Weights of a small audio captioner: encoder arch poolformer, encoder activation gelu.
Rows from block 3 of the text decoder, named by matrix and row number. Rows with one number belong to one attention dimension. Each number is 500 + 40 x the weight over the matrix's rms, rounded and kept within 0 to 999. All counts start at 0. Numbers have three digits each.
# v: attention value (decoder.blocks.3.attn.v.weight, 320x320), inputs 160-239
# proj: attention output (decoder.blocks.3.attn.proj.weight, 320x320, transposed), outputs 160-239
v.212:407478567459472515553551563498497418477479474507540507441563530450406479462532491439505508458449533485539480498467460536518498567511494535474516485504477503427499485429476531502518479453535462450531505467532484457512505495515504538481514533
proj.212:563496485460483500426518488465494525519521546449500539500400534541521526554500515470520560513567497528514509508546483519476514484473506522479529486491465415466416488610447483526502431536493487525480521492475488563521527519398561398545466525
v.213:550481505506510503555508474509518459560550523494518525494500553487531512514453497512535503525499588435492476459543450483504534481486484497549532479523494521454422462572501493517537442446554468489574512502488526539499526518587480490520540481
proj.213:509476512491513551486479508520503433512518487453490480487552494538548621541528540524515391515479495505502531479495511482501424497543517469484471526489501455532456484524510426531504540424483563495562496490495481475495446495504454537489451486
v.214:447515434582538558558474469526488545492517551510494468535538525597516449519434494514501500565504561485520512493494510506459484479507485552506491539507483498472449476550443488475534518497523479543556453523433496482496426508518484514464545462
proj.214:504513465454490476445498505467506508507479502479497470520488508454506592527579453511461492476476505497511461504465508504493463486511474532523504463511521512503517533485467482475470485496496503506510501504485515478479487510491520518495454497
v.215:473496457393483510501552480508537493553529487436490499510488505539484454461503432525496482555492482481485537466537564493490525468461504511456405454525446477493475476536514472500484518442540574550523468516502472483514479536508502461504494500
proj.215:524504511511506518476515495447519459486479531520502474509507504523546524529531476492486522505493491504533477479499490485518433500506502443528529496531548442467451457484468475497495453510520520473476506472500482497507481497534463500502525493
v.216:544504531428471461473484472482493508610551538492539470464462507459555492491454501486497461549548565472569497495528487528485460468539547528474465430514470526489469494480473448517435516505517512567541530467488479419542519516465505479487491478
proj.216:555491509507511542502485513519479523386478453467447503515479509490415579520499527533520456550539497489513487502540499496481527496517503535526532495519549419526481467492465454504526463424512516499501485558535498467510451499572499503484462503
v.217:481568458565485507559524541493504507447492495556482522505551486484445540513517498506526554507465460509480481473464496509523502514514528508456500542441503466384495513515504528508498463500491480427528470511497499524474481476475507514483511498
proj.217:483493475510485485454513476477510446529516504530549511524444497477539483483482475520496538481453510492495543506528509506509446489496471470473513504520426582487526556483493532508499509540498517518495515462482530550489490497529500475492506514
v.218:459466500485457492496559508506534444495541468536512523511477528424538501477529441452507489453450514459490450451481485479486560539499517458489449464474500505451494463470508491539543469498535536461536488534489553566472512487532473438555577488
proj.218:462489464463502490477509469487485482500505506565522533540490480510489463563480549509499495493508477501493541491587457490492411502487525489472500537460471476462410490510541471514511511539496436483479521453586510580501607520567505553498532480
v.219:514443501464538513429484512521517473548483473509555444437445451502585550512565516479442477450532509524503521506459502510514524545498473512468448457478567527523467516451514490541447482517439517518407534458523460497444496472466486463544537484
proj.219:429486555528509463554489496534520608502470472555479544480518509474386360460427555482588512523531486507523534504571475495520613515523492512498495532492453509487547478489548560501510535496517487466454454562578505440503591513521545558538575488
v.220:466489511466487522481526519454498457458487522527511511502507499441440468490526468479480454532501448524514483523477466532531487541508511522470513506533473518483575537504511494504477526489517449513514533478500475495491517498489556513536487556
proj.220:518510478500493509502491486485510522535488508485504501517424501535478467504501504478516554493548508518495460494505472504505535476485526481477516496501510444486473444529447521507523469555498501523511488507484495542525497496427476501487480478
v.221:510549535485519479581569511524462539530481539480505591415543503454486503481496508395539465466498544480484516488482459472528486528515511512474592500502505543427550496477508519484527428465481424438533534435536539484459514473529511557508443506
proj.221:550479511556498550447499490545502489476583547419449532481449490564562598534478547537486545552502497517404536509516523495528484474498494494517513536481496511602499527493412420557493421405498575504519511489408510519498477497428402363513463581
v.222:482479539517523472477500533473484520455440503499541493483503474459462554527515541509466525394504490520528492543481464484547443467510537490494540471486544497538462515488546573453502483540420463451442527506585492523477539497478538529426531492
proj.222:536494585575492557495506489530532467613547439505483509452471485534523440411409510495530614505536507484519546486443489498505529483513476467473512516535371494482509489479493537494485535470495537464539491468471490473504469489474493416605520452
v.223:563502520529441518522517467467474504518559506546498576525510532449552474506493511443523492514488516479483457483503494455480514536533499451523507497494510540461524486485481473507532435513527503496575521505462554498528527521544515465563535483
proj.223:509505437448506503491496502513456449465512471433528495505503494502512615560512535553507424496465500499484504511497510493493447495505523495484473516448549481581432515518492444527528519475517532505540520497501509548461484521541435594438444546
v.224:497548527533503482460533453484578486496445521483492494525450506540549476539505498455514483464505509463519496519501488517510491496491522471472612499529456475510459486517543500527526496520486533508561528519494590492528518504433524494519537505
proj.224:541492438514509537491504480485431417400563474500515505388414482550513447526463496545478469498563501486466469506475508489534563488510483550442549465482475494545528468488448498516507522533512510504529444459503496469487488502530422456548516472
v.225:497502523501519459463568482531535532448521521505543474499484532461538483538491476453539525519544434530516525472526450490476474494467502542506534571483467489460507489499458554519569474507492540477538515501470518510528528474486527506519461508
proj.225:452490431521508516553507518500457479489433458502548487493478498493530469471473491519509464486483484497476424498426495479516544492522519489486542478492505514514534481495546519492499525540509466437549477450476468459491456505511509489502550480
v.226:507499563492517473458521423466529466518532493487519524474503551459535501556487519431517465455516524457523467486500487469460507507503486496503529426515504481493503497490518515513576452524497494499478559505480555550497550473495493458559596499
proj.226:473500507488505506512499505480489462535552456496498438472504494552540529521459498524517547507561490499519544490449520522524547498519505570429472463506503533531449540505437521508498532468484507500517441509500527470439512486492468446507489457
v.227:504482436495545480466434505487495571526462528493528535497488481526457488456536487495445492473453547542518455500529507514531508500456468572535528498472536559516461518480507491423501465463464416475472489533509567487531482482454486517392441543
proj.227:454505524497489485461495505522451503464447454464465507526531483435536546509512529478534585536565485485500538511555491488488476510509451447498527504528457593504564462481526492489495575453510487522459559524566538589542476533547493589477470488
v.228:514499491537517495551487563508493482499525527451464462482553517490515466478467502467485540502498524535469551478427461507526493456436476474524534490609518482511537542439514584465547527454526503446553467515542485480524492488539516524488549509
proj.228:421503525424496450517517489496466550447441440418455457509456509504440467434494531507511543506444527489473499529502503478482495504486513528523536493507551438441456553563486427520448474528519435562448527490505498482519518537449462487426511568
v.229:516491496573516474496490492576502493500497448487564531492516468488494472501514502484521496431516514461527454517565514474529552535548535522499490576491469501504520480465517512505538506512436484538493539501471471518441539524487529446547538536
proj.229:528518467443507468500526507461546526516527495460493495546557503482499532561473498507552482537509481530506503493485525514481551476518461484503472486517550516485508432512452512483478508491498505529538531503542491513488528480506493541544528509
v.230:464503441510530535431479493519444487477492470546579531553471457468449518505579495521482537464503487515482508457542588523531507485492501556484495523464522507441449505427533476470482482503454553521476510489508472477550486504455530478421436544
proj.230:559504431512497504471501505516531483511521524545507538506543495494548547461545565471482520487524499518455527517483439491489481492488481452573507507520476527536519443525507505493526540528528539523482529480459524519531514492502546525544474463
v.231:525497467529460499524529477484579498482489422491511504424483533526475458536505527491493495522496525507482467485461477495486531472515493450557498543502536543475448536561525535491514503457549458499480496473472527473489499482497479488469451519
proj.231:453498433473510479492491499515494515457501517453454524521523510491481493523458535488469543528489501466498542495593450495496511513500516529480558491499448511458546459457561474483498488457501531488491496543521471539520493502482490543483488518
v.232:507514531471568487524491469469524470550486558487514436446499565487535515458484496485489496461538474564485481496491421450469517507505500494488457556506500485512561476505441528533548473520470432492462536440484556488444486535522510504525481539
proj.232:470497524517496522517490513523487488554476505511553503537455495495495554479423464547513469508462503514529437503461560520525518507512534493455473455504529535486466531549453461499530488383513461434477480500541475524475502507528522476451532497
v.233:502492510512471507511501515497588513522504425459561522445471492489463498472544531472503529488452507548467441450484473478460464504495535496567551573542571500486412504470529540523575512522497477511489525500532558449448498477493515461428483514
proj.233:451507510446502494533487510527459510504466532444479504531527486439537532463433548534493516516490491498423524505467509476524531476527515497493516515478461488438475474542498441479498493404498437512503516463590493503538533484513416479505503462
v.234:550491475498530510562578482521475444457497505492483474488521520473534496524490508543518496504524473500488523501470468454481492458521512474466457537479447467488515505563503548532529539506481545519494467447471487536492504544534485524539479433
proj.234:464496473477499473512488522530548556540498493469530486542563487525477478499496506484509443511451495488488447504497477514480513492491524518567465484526579474484483508518513469483506444548506506485544540521474456456482514486474566506532548499
v.235:588569501466495536492490461474481491556552495497511488532397538452517530471528417562492563520461475496506469474498533465425464523522543517450498473496508557422479452524506512531459518554510510486465504480519504465502490485524500502384460478
proj.235:511507616560511577512503500463469469447585603512453569435491495523530535445515506491447501507478506493536485497504483494526465477491530507514427549463423480533464514472514494504536511503511524479479520525452530524488515530501460433542499503
v.236:519505507460611457485526438544499457499481522591589482522506568426475539520536473497545514488554446505511524482512529524500484537487509589458536512486518516428454540498477517440580515512489549459507515482451528548585486465490513474548453470
proj.236:539512437464499458465497520512455492532502399511526516515498512511447540524516475499480480503458495493447420500476497485495541481504514505472474404522518507555498433563398417507504450570520530444613464511400472433482533476431548431543552533
v.237:477520481519512501494489468441579516477419508500467439495471452508463529511520546460490466497501533518505510519493502536527431527543489458508508520522479478514446577494458473510493500498479489557519516444523493403480487542516451517565469561
proj.237:575492398583504562533481490516463530513473451536527537480402496539440466529434485498520470517496513499542513494523483506509524503501476487480551541484508509444560519475544491488514475465516516465487499520520472524516475491482577565481508479
v.238:468510489576504500477434579488587496516475464483484532505512405510453487452521531464475519463510545416501493548432618537562517527501511555548540413557509506548450482470470455476478510450475414477496514456500517483495495485471442497516566476
proj.238:607504453466495469522494466457426448471577444511466475413457516506483462492535498490488525526554524511479542507560525502475491494539460525498454560521569478492503568516425515529452489506505444565469504554488550492528548539480474440511439521
v.239:500522485510507478516524457451574473485502488488471494486472592498550478535459476472517474519524494526496456493487477521440437503519455505548536501514496477465489529552489446540570484533535491496473514453547493434541534511512453559468490468
proj.239:497507439559501577497482507503439464439497483499508543448466503495533532527506504547462570511522513484442506492516517493555504509505530515503513497484488539550479451455517463489502525446493494440537465518519527487474497493557430494506522443
v.240:447486464526461516505426558512449501507483487460515506544484463525472489502523514538456541494476496487474509493519544508515505538513497512519498501515514507536471520468510450483481500497466503513488515491494459513477485545515494447496509506
proj.240:536508519493501469462499504526553494545503513529492428474547506469522557493509505465535497492481504504499543499455485494469479508485501484518442512507538469490493551480509517488504507468496483556485516513540511547529525486498509550500473471
v.241:562527495463524536483496479459463458510518466536534522484494507419501478543506501502509491435511543529492516468506530493499456501502516460456519522464522439442554534475521586534518431543504502489495511518505452481503507472523521524445513522
proj.241:475502463525507518523504510477479521496487523457440589573472499541501477521485515519507492496483494499486564498497487502539501488509495456484540478525525513527514487528486561494510537524493524506510494471479461463469487482479573534552493532
v.242:524507527500460499531434476502641503541443453529506478485462505548493539470509482542472480452493508496506473551498509536512504586522583451481493531492456553508460472568504469517479557513484491507504508461462516443480501512496538483499421519
proj.242:621496486528505529446497509542473487523529554516535559478417476468453503537469445515509436524477489498541449486537500508522551474461469490474491504467482457487540460496496479483524435470506558466496492547499501510502548501506546458535532547
v.243:539453513434482459505490516470488482543513499500483532463505521464487505475499464483493493498466504489464522534494484465480518516447521469499506501527531497516482512503530527458473483529515495446518515509428513532488529454532538464502504484
proj.243:473490565482506453462488512562502514555442466447485459560548493493466539492528528485497547512428510499489508508471511512489510512495493524474487459494481469493499505548490461480496504506499481520492493514500490511530534470438501471496473563
v.244:452469485515490528418406507413542488530472477494489514512504466544491589529494512539488487498509517469559510558532555547515512564502532569501490456481465449485444507517516405488447512479468520496534531493496448441565540485454535477554515490
proj.244:585504522510502483444491492540516450528452473517524474468468503498518491527534457479533507476511498499537524497456483498506523493493463532520477456520487502522489489498498525465489534551482559513488452448507526466506529476536510531490461512
v.245:457507474559458494539484531517476552469503491493458474538540453591522513460447553546495496531490513491480513529468566545471471522509475515499480480461458505519508530549404405473464519463492441456485479505539466476548488509476412572480500445
proj.245:590514474528505523450508491482510469474529516550513503461435515469473470549557463453479503493549527479514482486599494502491465502501495490555493494512535508533502509430571535514491490480482493505524535510497514493494507531541452508470508483
v.246:491503498580448432534507508570533553441477455481438513498546463503523461498478520454514473489523479476494504512548508511491459530523467520569521547519425523568509540503462465527542487499502498522536504502532449490482493518528450480571542508
proj.246:520509473494501524542495506459516518514435477451507455478502499494488489584473464497564477510528505510507496496515531499493549509515469469495529561497570493461512479455546539483457510484476443484515519485518500500480492517548436491497523470
v.247:537539520501483508549515467489494574496483537488434498525486465562513540477520495489510524529421512519543542505515515481487440497459572523472551516512461559512522486515511432497510520567451562483575480549574534435521453516479499525470513485
proj.247:508497555474500540484512507535441532395427468473502541482456501440488516509523512529494498485519517484476472513490460489523521500493495475510515471503454503473516474478525477504492531540504484491520505444508534459509472506519411450472541511
v.248:461496508496469511494481498401513522500455515477426504477497523525481553475462496512468477505497499510553497543463413486517489499486519496504474468549487479527502483513509440476468514481508452497539496482538529473539463516467531488536531487
proj.248:463492507520500459502499477494476481512458456520538469505485498523493447529443470490480504484496537487518475486526503512469537505474514522492497529531475542468494577537521477496469522521503500469466466489540490489512476493514530520428527467
v.249:509472555403528473455515433499505494530522512558484561519447558432507534537524420457518446489487526476488500521500490525516496535496517517414555415482504565492452455525554481458488477532535524495524556529405541562517527429526528465565509498
proj.249:469493532553504522456496493530510477535497460493515470482544503504469533506548529488499583492519499506515517494480480489529527506485499573467455480477393483553528436508461523469507507544489574494501459516443521464485479471414470417535496518
v.250:531489532439512434523507457499484486494513518529492540457478565437489509511487465476524443509490470518491498489513503505497484510463532522527517521542502479518547516526536488502552499566468578518555499512498469489530513491530484500480536489
proj.250:471498553506499491538489514558519544542444489436521495558553507494500560502509519537504544507512511504425493509457491480543490498510520524517489514501496525482451415568454457485470525515491499521508497465488532446492488466529425473528494466
v.251:517492486517416521479490479514572500489520416483526514493477490487493493544519499507508520500478515504462483455503490484462457512525501453512543533483495530465420531522557535521501482494561533525472517500501516475473498479530527476467475529
proj.251:516501463516482538494512503481527491528529590516470494495486508513523468473452521459497486502483494506523530480497463503508530481494493505474514532479429467504528519452579534469532519483496562497493508497511469501507523493499496494540538484
v.252:488524479468494475554503490533517523456437536536549495467524525553452491508523585473511448493477532555470517436518520540521495466423472442541569542503511493534505579493548492452569489500444556509565452560536576518532434502428530476409490557
proj.252:476486457476494489482508505540482481491410446455507558564407486502488495508451526547489526502525485464382467511525472474514482517519493443497601454513476553520495435509484401516469513479522469536541493492514490524543440500521441525531478438
v.253:473460487541531507444503466472434521474530511488486499496544535475449495471502467540469491403537533508488478511469436473543515466524487494485453546529487454469563494485516508449491493504524433517502525464519499454509468528486508506535547579
proj.253:470488418492511490486488488436536495559544495553512451559495484567436508516430499478489540512482508504613494495556517523467554512471467494489492489531520537462480563515493483504472518486508572492448504530534469564507481476487573582430498489
v.254:480477462529515520526476507460486505501508496484495476468515476545531533511473566521462491513517524533501490498481532485457510481500493552487435522447488479507479549543469509505506461473473448510465491496507499459498512517487475510492508444
proj.254:499514497492499468446489492514545513478481528488512492511515508493518507506537488474511491507507504489507507495493451509483467510493500506543506463531551499477503501458533527501509487453497501527492549485547519507523524501547491570462485481
v.255:470534497529502474491505426490494499507486474494484469539509547526495461513493489513501470470493539504495492535543465519522535505536507506438484549508470479485573517555483476514487510507492520530514498460510494429472477553530459529553463547
proj.255:539502461559506584445503487475542497520532558520509509498447497541432536562473487508519511520502500496604493503532489500532556518470490485454524463468466511475519428492505491498495482477512606455487471511492474518480499493520549540487518506
v.256:456569465486471502528502505433480539474497463532433480531486500506485464486479517518490507511544475469517583530572507562500478495487529479481532471549553507482532497465505522544533547464484506543468503476526519512568514483506447481569546472
proj.256:500501455498507519516503484473519456534489474470549467473455485534568514484492505514504545497508498519504494505467499488545515492482511571484510513507412500536451511542457470486481494513512509451527434526473528437489397506505526478494517456
v.257:413504517518525496496533502466472528457507541517480464579466508473482514519495542450490462514585531466485573515553461544436486490504535479479533621537492555476546480529507508435508401481493485502539562585525538466552505542475395497574533511
proj.257:494507435518525511530520509448493454532416490502538525455519504575569512455567523515515555484521512501552455497466485483493494492498481565441463414444446464562456444524488510516494506517510541454492465427471506579445464521490495517514483462
v.258:430522438520546487602500564475531579504525534513419502519482511541454487453454468485464476507492550488536484500498512501503500515534521519480525476528542479471383535399492477482541399486518464467473585558461496511525519515507484508522528486
proj.258:463484528515497497441514496488515486524430553509549483450495510522446510436502471503482508494514498497596457506475496493441459502478492529511476508477448494515522465523558561484489467531501609583457522483559475461475477505432510609473463500
v.259:468546460533495532577476576519512556548515449486463444502510540480533477504488523506473461495483489481466525493531504533535464514478498484521548531519541476427486523460516568511533540513498506514434534495494513485540521443511530477566525487
proj.259:507484545497485511467490477473490416551517511494558445485438495500497520499486495495481541514526488506583534479488505494496487487500519520490536571492466503472509507523513551489526470531515542445548477539467508416507436510518514494460493503
v.260:496511470475474477518488516451490486519514502551459494505498581482455504445456433455484509490469516476541518512530479477536578525515483459475480442523553535485517534505511507532458563518462457555479512597540491487512538488523482558443488432
proj.260:528492487495509574526503518535546548519518486493506492431494475533512489424419530503534583507535524493569529513489468492485542478493472508525475551524475526515468544501484431500479527528507617490528536514480520500466468551458584491577504514
v.261:523489460483481457510493569470530484513497430520479486500452485458480495461489493475541548516494489545499509528531506492507536560525486486462487475518551501541522483508476458521449460464487457485457545494480532467522536519563482524491505512
proj.261:498488493591502514465505497499514600456416538474411500508526522512502564520504453507512507498518510498514464483541461516468489502493477486520487499516460468513538454467478476513489506515493575496480560534479511520492504514506512532462510506
v.262:558465560575598536410451511500447506416425549524567414549475458506426451498420533494586580508598476524513473517588453515462506529509463528553512525445475500485608389573499526521498484420457524511531539493534500595578507519486533399490495498
proj.262:534497536513493437423496491419555482539581547423419561504463494515582587446533434520460528487508494489508522499464495507532456520497509447499535525532486507562387492520492546513514524421499460454477475476467495507589429499550476492381532503
v.263:489476531502526469481488467477485473500508515437507521531601497486561545477543493549460454486471433473454511435481505492475489490500499533480510489484476508490470497523497479473489551545486527516538451499482476493473501542481507482499446514
proj.263:481498473473486526498515482512491455476530537588543502421535494496487459529520489479503522489448537504434498500505518495509510502504496564533496443495515514519521486494494457501467444548496475535475467531494513488518525472498435445514491547
v.264:486500501479465549502449490467480520532497470503526532474522554555484465473505479527503479489495527451513501539483524474482532433465511546450488487541489475537446520481501432472515512495427498485487512479536496490518522517512522569519428515
proj.264:510507488522492510445474482568537529521452491524498478482470511538489545501431525475522466525537515496455479475538499504467580522510516489532459522510484438450454504515557503495494571528485519490479543544480467473469492503465559508522512495
v.265:432501507492439507513465570457470420517514488514472518536534568495550512454470555449562540458467531440510541498494511481457526476464478537425547519478427465538562476492504538527484533489482507508490482465492467434499519601469452481533449467
proj.265:558512494484484504469490502531580590481425413438453497500506491558473515515474508463521550503532519529520528504511515509451549514517486576486509508542470424526402520520420392489443587538468566510443487553517540453500492494477548481552459549
v.266:608444498533504475492459499454558409548479440429487496565567501533578512430506507488548491477456428467462517427486537455477549495528458500420454500463490509505573443544532528538478555500522505498509444569488485502510507614492589495436403492
proj.266:469496518478489526454469521550485488459511484476460432461547477575387462469493521554484562506421534495448555524498446506487545500527497483457502518513501492483513575482423382515486462560504539527505469455469529450530510478497530430498609538
v.267:460472505485476524512516462504472474480536549508491495473494579555534496539538560518503516488493517464517548513457526530444469431444517477469519479441475470556502510445459500473571512444497546453494479450535531485522509537500544511579502507
proj.267:508510531449505507449470482540505425487446363517514410580562503530461466503559509525482418514517496530475494500506504500486492522498527566496473473523468445505476450483540526504485484516499408539485453513579527493470443478531482539490468467
v.268:484430446538530521458491479515472494479542501516536506557538515499501512507540497573457466499500390540369440519485485546521505491494569566517498442504544458452492443532495445428507533476448482459453514487487469509489498471473557521530486540
proj.268:483485604578504499453483475475508479484466591582549506534438496513424570540506469462522463534489500485488498482617458481493545507477544485523427541534544531422528525474521561524525505576492517472570530493482459554542443475610495383442506458
v.269:525571481455508524517410471446524514545473491501501565518521498508461522514415493469485451489490505511509515528531491489527544483511462548480533510528479504468526487495522463467460515530459525448460490536492467503498473475453501454478484481
proj.269:485502497547489487452510495511543508535499590479525527444406503566520603497504495468548505501539531482510489507441486510467545509519518490501519510486459470425388503536498485508477526492492588519551500521485478467495452500454582469529456488
v.270:604585451486469521604489492449569579550458382447473469447523468509520479474511477528480454509446456526524544440543501492553452530506493460510522482561595497427534519522533428537456560504508487534475517517511536530498492437572493573520562485
proj.270:423501504519506567500488481504439454517520532532507458432507498493487552510451523547495597464487483494460501500449510520492489490503491446412553522469366516481530550528512554473542350598531568425563482512519462358477471530452521450465581491
v.271:520468506496523489473535518572555525474509562478579508482512430485571497548516534537535537515512456446518453500503508472471467515497524574528466510491435455502480446459515578487499519444524560529544484443472502583470487520501449419486482490
proj.271:468506537525505498543511500480495465499553461516490540527464523496476488531556491466488521459463525491487540504433558498521468529511490469494565497463551542508498444525521491514480391519508417537471487503443518430498561491569422473458500553
v.272:526527485540509505469473538477485567457481478489550413517511474398457518462494474496527547543547447532561531483551510529551503566507503459489508499508531568479522513544508469535451491449480512534508536519525502472569582442543494517506475512
proj.272:563488383513506517514514469476515492571568524476485531462500512518564525477510439534477470494474478501503504490508511493499481475515466500517525473508486535570495494470454439498486498488507491447520467527426482545517471535463488542478565522
v.273:447467465557525524585507556500541448504507523444438527513549576547525476525511514488513451492416575522526518483412469506524511498457501409589438542449438531492450494503522570579587539510515480482460479516483435460521452540509521508553467465
proj.273:451491492386517406497495483555474519448503450456527404625574490399465431451435598488530507494505459498499557523522431505474424507498455541399487478519477492535467558460505532470498443443505532506449464402514544409481570516554546506438473514
v.274:510478476448508473510512576468492449465515466453544537532555447448537491488499511472569528472435456536468489464495503461492469602537433532516525489489476491545528479526415452511455563489519532531483464502522519498428499495563511510444485486
proj.274:566517524633494513461500499468523598500453536504432540503548505490520531592486416467462512495493506500485469521572524503459528499516490500458537473514496404473484420478417423510449452481492455517476505536536497503510583512478461519519540520
v.275:469519495511453464415472483459553425606473508477483541506513477427535534572526548465484518524485477490474531490482550578515520508505547505466507477510485575535596481531456512504414608521405549483436441463434501460534507532473464430556523533
proj.275:488495520524504482488535474505540571448432493514565507555549508540491543521561458485561490499450538508441498528523537510579471520500493577461506419463416509530450487540412324514491459509503507489539442571518574513489488454535432355549486449
v.276:468500445514464481534496493463544507548474521440448515499519546561512480485528485490505455508460501490485537487456513515506502439468547463469496495519501553512508503485515504544525485482476468456491484515485475478529465556489515562531500504
proj.276:498498465422503486436511493553477499454452471500548406535566507512436443464476539528511471506509494498480498499538456511491443503496497562463495438491442469588520509464544493478489459520500552524474481499551514483479524501461492524484497496
v.277:552466448473512530551507491483555510535515517431569622500534455559551446519523521485511461505404479498459490467458475469567500484500506566547459446548494520511547450529488437517466536504463491486461469485480479552402422496517479567476481488
proj.277:474517573577509486484516495525461569445458558502498514548514509475434519543447544457508472489522504490452469507556475510484528522483503486442517519453455437396450505486512483520515387512512480521524505461527479441458572505467554414492551507
v.278:509502516522447452455511492507464476521436442451515540410566506383532530555581450509528525538421521562525475495441500511562530511457497474546469514484449525541486502482517496538492533504453539455459404482484471481482462434531437540497487554
proj.278:517520463516503455515512499531462574498484519546455495585515509456476444617494508480526454506429473487481468509588521509493453488489490464534519451513521491490535511464499450487512504428489427441503529537550481571483595483437475465488469501
v.279:454553527475497537498554518516571509533533483458525505476511529437529472513532459513539520518494464469459512466496540515528496440463530442489491507520512556461510564498512529441550529506488524515521448544526540427493516473514506563529484513
proj.279:595509419463503484536488509530512443507501405556494468506503490555528434503487522523503478521541475506567498489552501502477447489463523561484487530509529555559509505491458494482523554439492450417506510503520476480400506534521464489541468521
v.280:627543552507439510422492429530443489484455410552553495458466456476442503527490520512501534554558491544560492537539516481527530457492489506486395499525505546540522536543570449532453478459490502543485463507501475486497522514450447498412477571
proj.280:519515429458504483560490501495474558508544491476439539490452506518457517493475555516527431513448490494461546509542497501526593497504466390544475467481548515475526562479493416518494622481484489483528521535422498591489544519421531456530495502
v.281:596521518483495526529551479533549504468504463431566478504539517458531554501494542461507490510507481491532521475551513532491492419477501463491466541505468570435512506519556581539512514468539506509482453556529450488494511513447481471455474515
proj.281:558498374418487496490488499500472404538569449535508491480443493567451455524557520530506485519522487516550542517477491488454519477493528529500520505483503496530505486484518418507510525548478440470561515500428467527397474524457536471540520542
v.282:608521539508534499531499436579539536502481474504515530428519408438520510546521479492463461552484533585521465459491510461582491536521470462575406477476540524465362542496545583570488491507522512528479459531439496535457484412547496488490502524
proj.282:442495500461499440571523490450383439497602518499525457556494507404453443548500517521510478490478493503498495503450503498544439492473491460529538506471557556464610545516467494495559420495506436516529477458458465482474534499474494407446570501
v.283:509481510524496474499517483550519486549470522481463575478487530496510514570524502498484468532459562545488460541449486487502559479503496487551438487479453487478449481474499556502525510547520479468481478497459457494418438504473494468499526527
proj.283:441498558494496436541510528512449559474471512532482505599486483449444479541495556453515498503501483479552482501519492497472481484480521475512480500492583506452560488465549546487525524473498532492534542458497507517498578470520511472525436489
v.284:468539513497518542556491538476544579529557539457503505491581569540512438483485501451445479499449570494512545518505488499535497456473454562478480496518484483472446533459509498540510578500471475522493520512541511544474483480537536540503431448
proj.284:524493503499496511435469476524499421536492499500553452462470492495487473490430490509517550490626496522535453489460474493459524514488544554527525551513502426506401479539588477474512479550487541460478502535476473373437472519482526521526519508
v.285:521490513491566536513480452533558566512465572466539530496493440582441439534495493498522488543529556499556506490498482473551526474508483500527486494492474536518494479485517545540505512506462510549513513486500529571486426475455502457521518498
proj.285:468492528460507426507532482493459464500556472440532522526528491486553537450492490506509529475535531493488434506422499498557344513510474494529538534475438528569440518543535596488526429419532485531498507479542505381492513489498527459517498465
v.286:502506469507491535492450446511545468558463546521553554466461468559494447569501520499501499467474543496515484505445504507540513481467549518532497455488479523545549484508494474538480549501453515483463498407511461528475443474482526482476565511
proj.286:480514558510495465486514479503502557449522504443524501614471492449479511534430500476532419516538506496494499515527522508554465516495497475462520513495470475506433499525475445497511490437496456526544497514563539457513518480529519435514510448
v.287:398480509437450430435514487467487405517490519588431591478421581406494597545524540436510545520552592514478530583514482571444539446497492465489470535492485530507537492520505466438483446499549480497548519489485513469464542528490399474518544545
proj.287:455509438483507502603486539492548607450376428533432533592502493528528480507590560464574525503481516494501493498482527500498524495491522517497466373511533534510474476435454430484504604491473540468492489482483524616481500473523479494575404464
v.288:478510484390479519509499452566569504516493505434459484451501472478510486616496491512418467517493476532467502505516511534558465493513465501530495516523553480566511552491487488480434486476432520473539497571529471487479549502552467460502505508
proj.288:534511489542482510417516487429473413515503512496447415541535493469499440493495534543475462520489504498454537478463510494441533497508495539497573488466471530456512575544499427460512551528511452581474506503403505523440448519555508400571541455
v.289:475517477480439427469487500573440518509560517521485551525516540564447465490430543499485436579566549493570523461545467476464456482500509470492479507505479534566505552508495487477579535501523535417446523508572499424517492482472594571549483530
proj.289:490495559614524471417527469497494441415528453528509497470396498491421439571491481522538516481396504480556519510408540513451604508485496475429462503477510608510546605464451558521475469481504473515472531566579471549474500535591439374533634582
v.290:483455524444534545499450571436428498486427513448414516533493389506437469445498449470495616469487592497534564543468444521531551451541579525550429403478505504487486462387521551565479431511487513552576529500455487539475445532543533519421625507
proj.290:542493386420484466476468496532537581522483461490483478479506497500457520467490502535385537508440513492467563486495520494488549486476493515532434510518464502514465447483403436461466479461459495504478505442529478411526515467432536484538487412
v.291:447537528500549448487524573455456550485458525536470502420557567437546555532467505427536497443521536512557560444551485457461513532446498532477471417455478575452432485522445399544485458526540500509452477371536499508527492422474502541499443483
proj.291:489480561534505475525477492524483484563525497520525487446531485523457476498547564451479498513580500480469433475544537517527511486478478528491526488533456418522546507450584527488519486436507429518479518524511555507461504525444425580522478551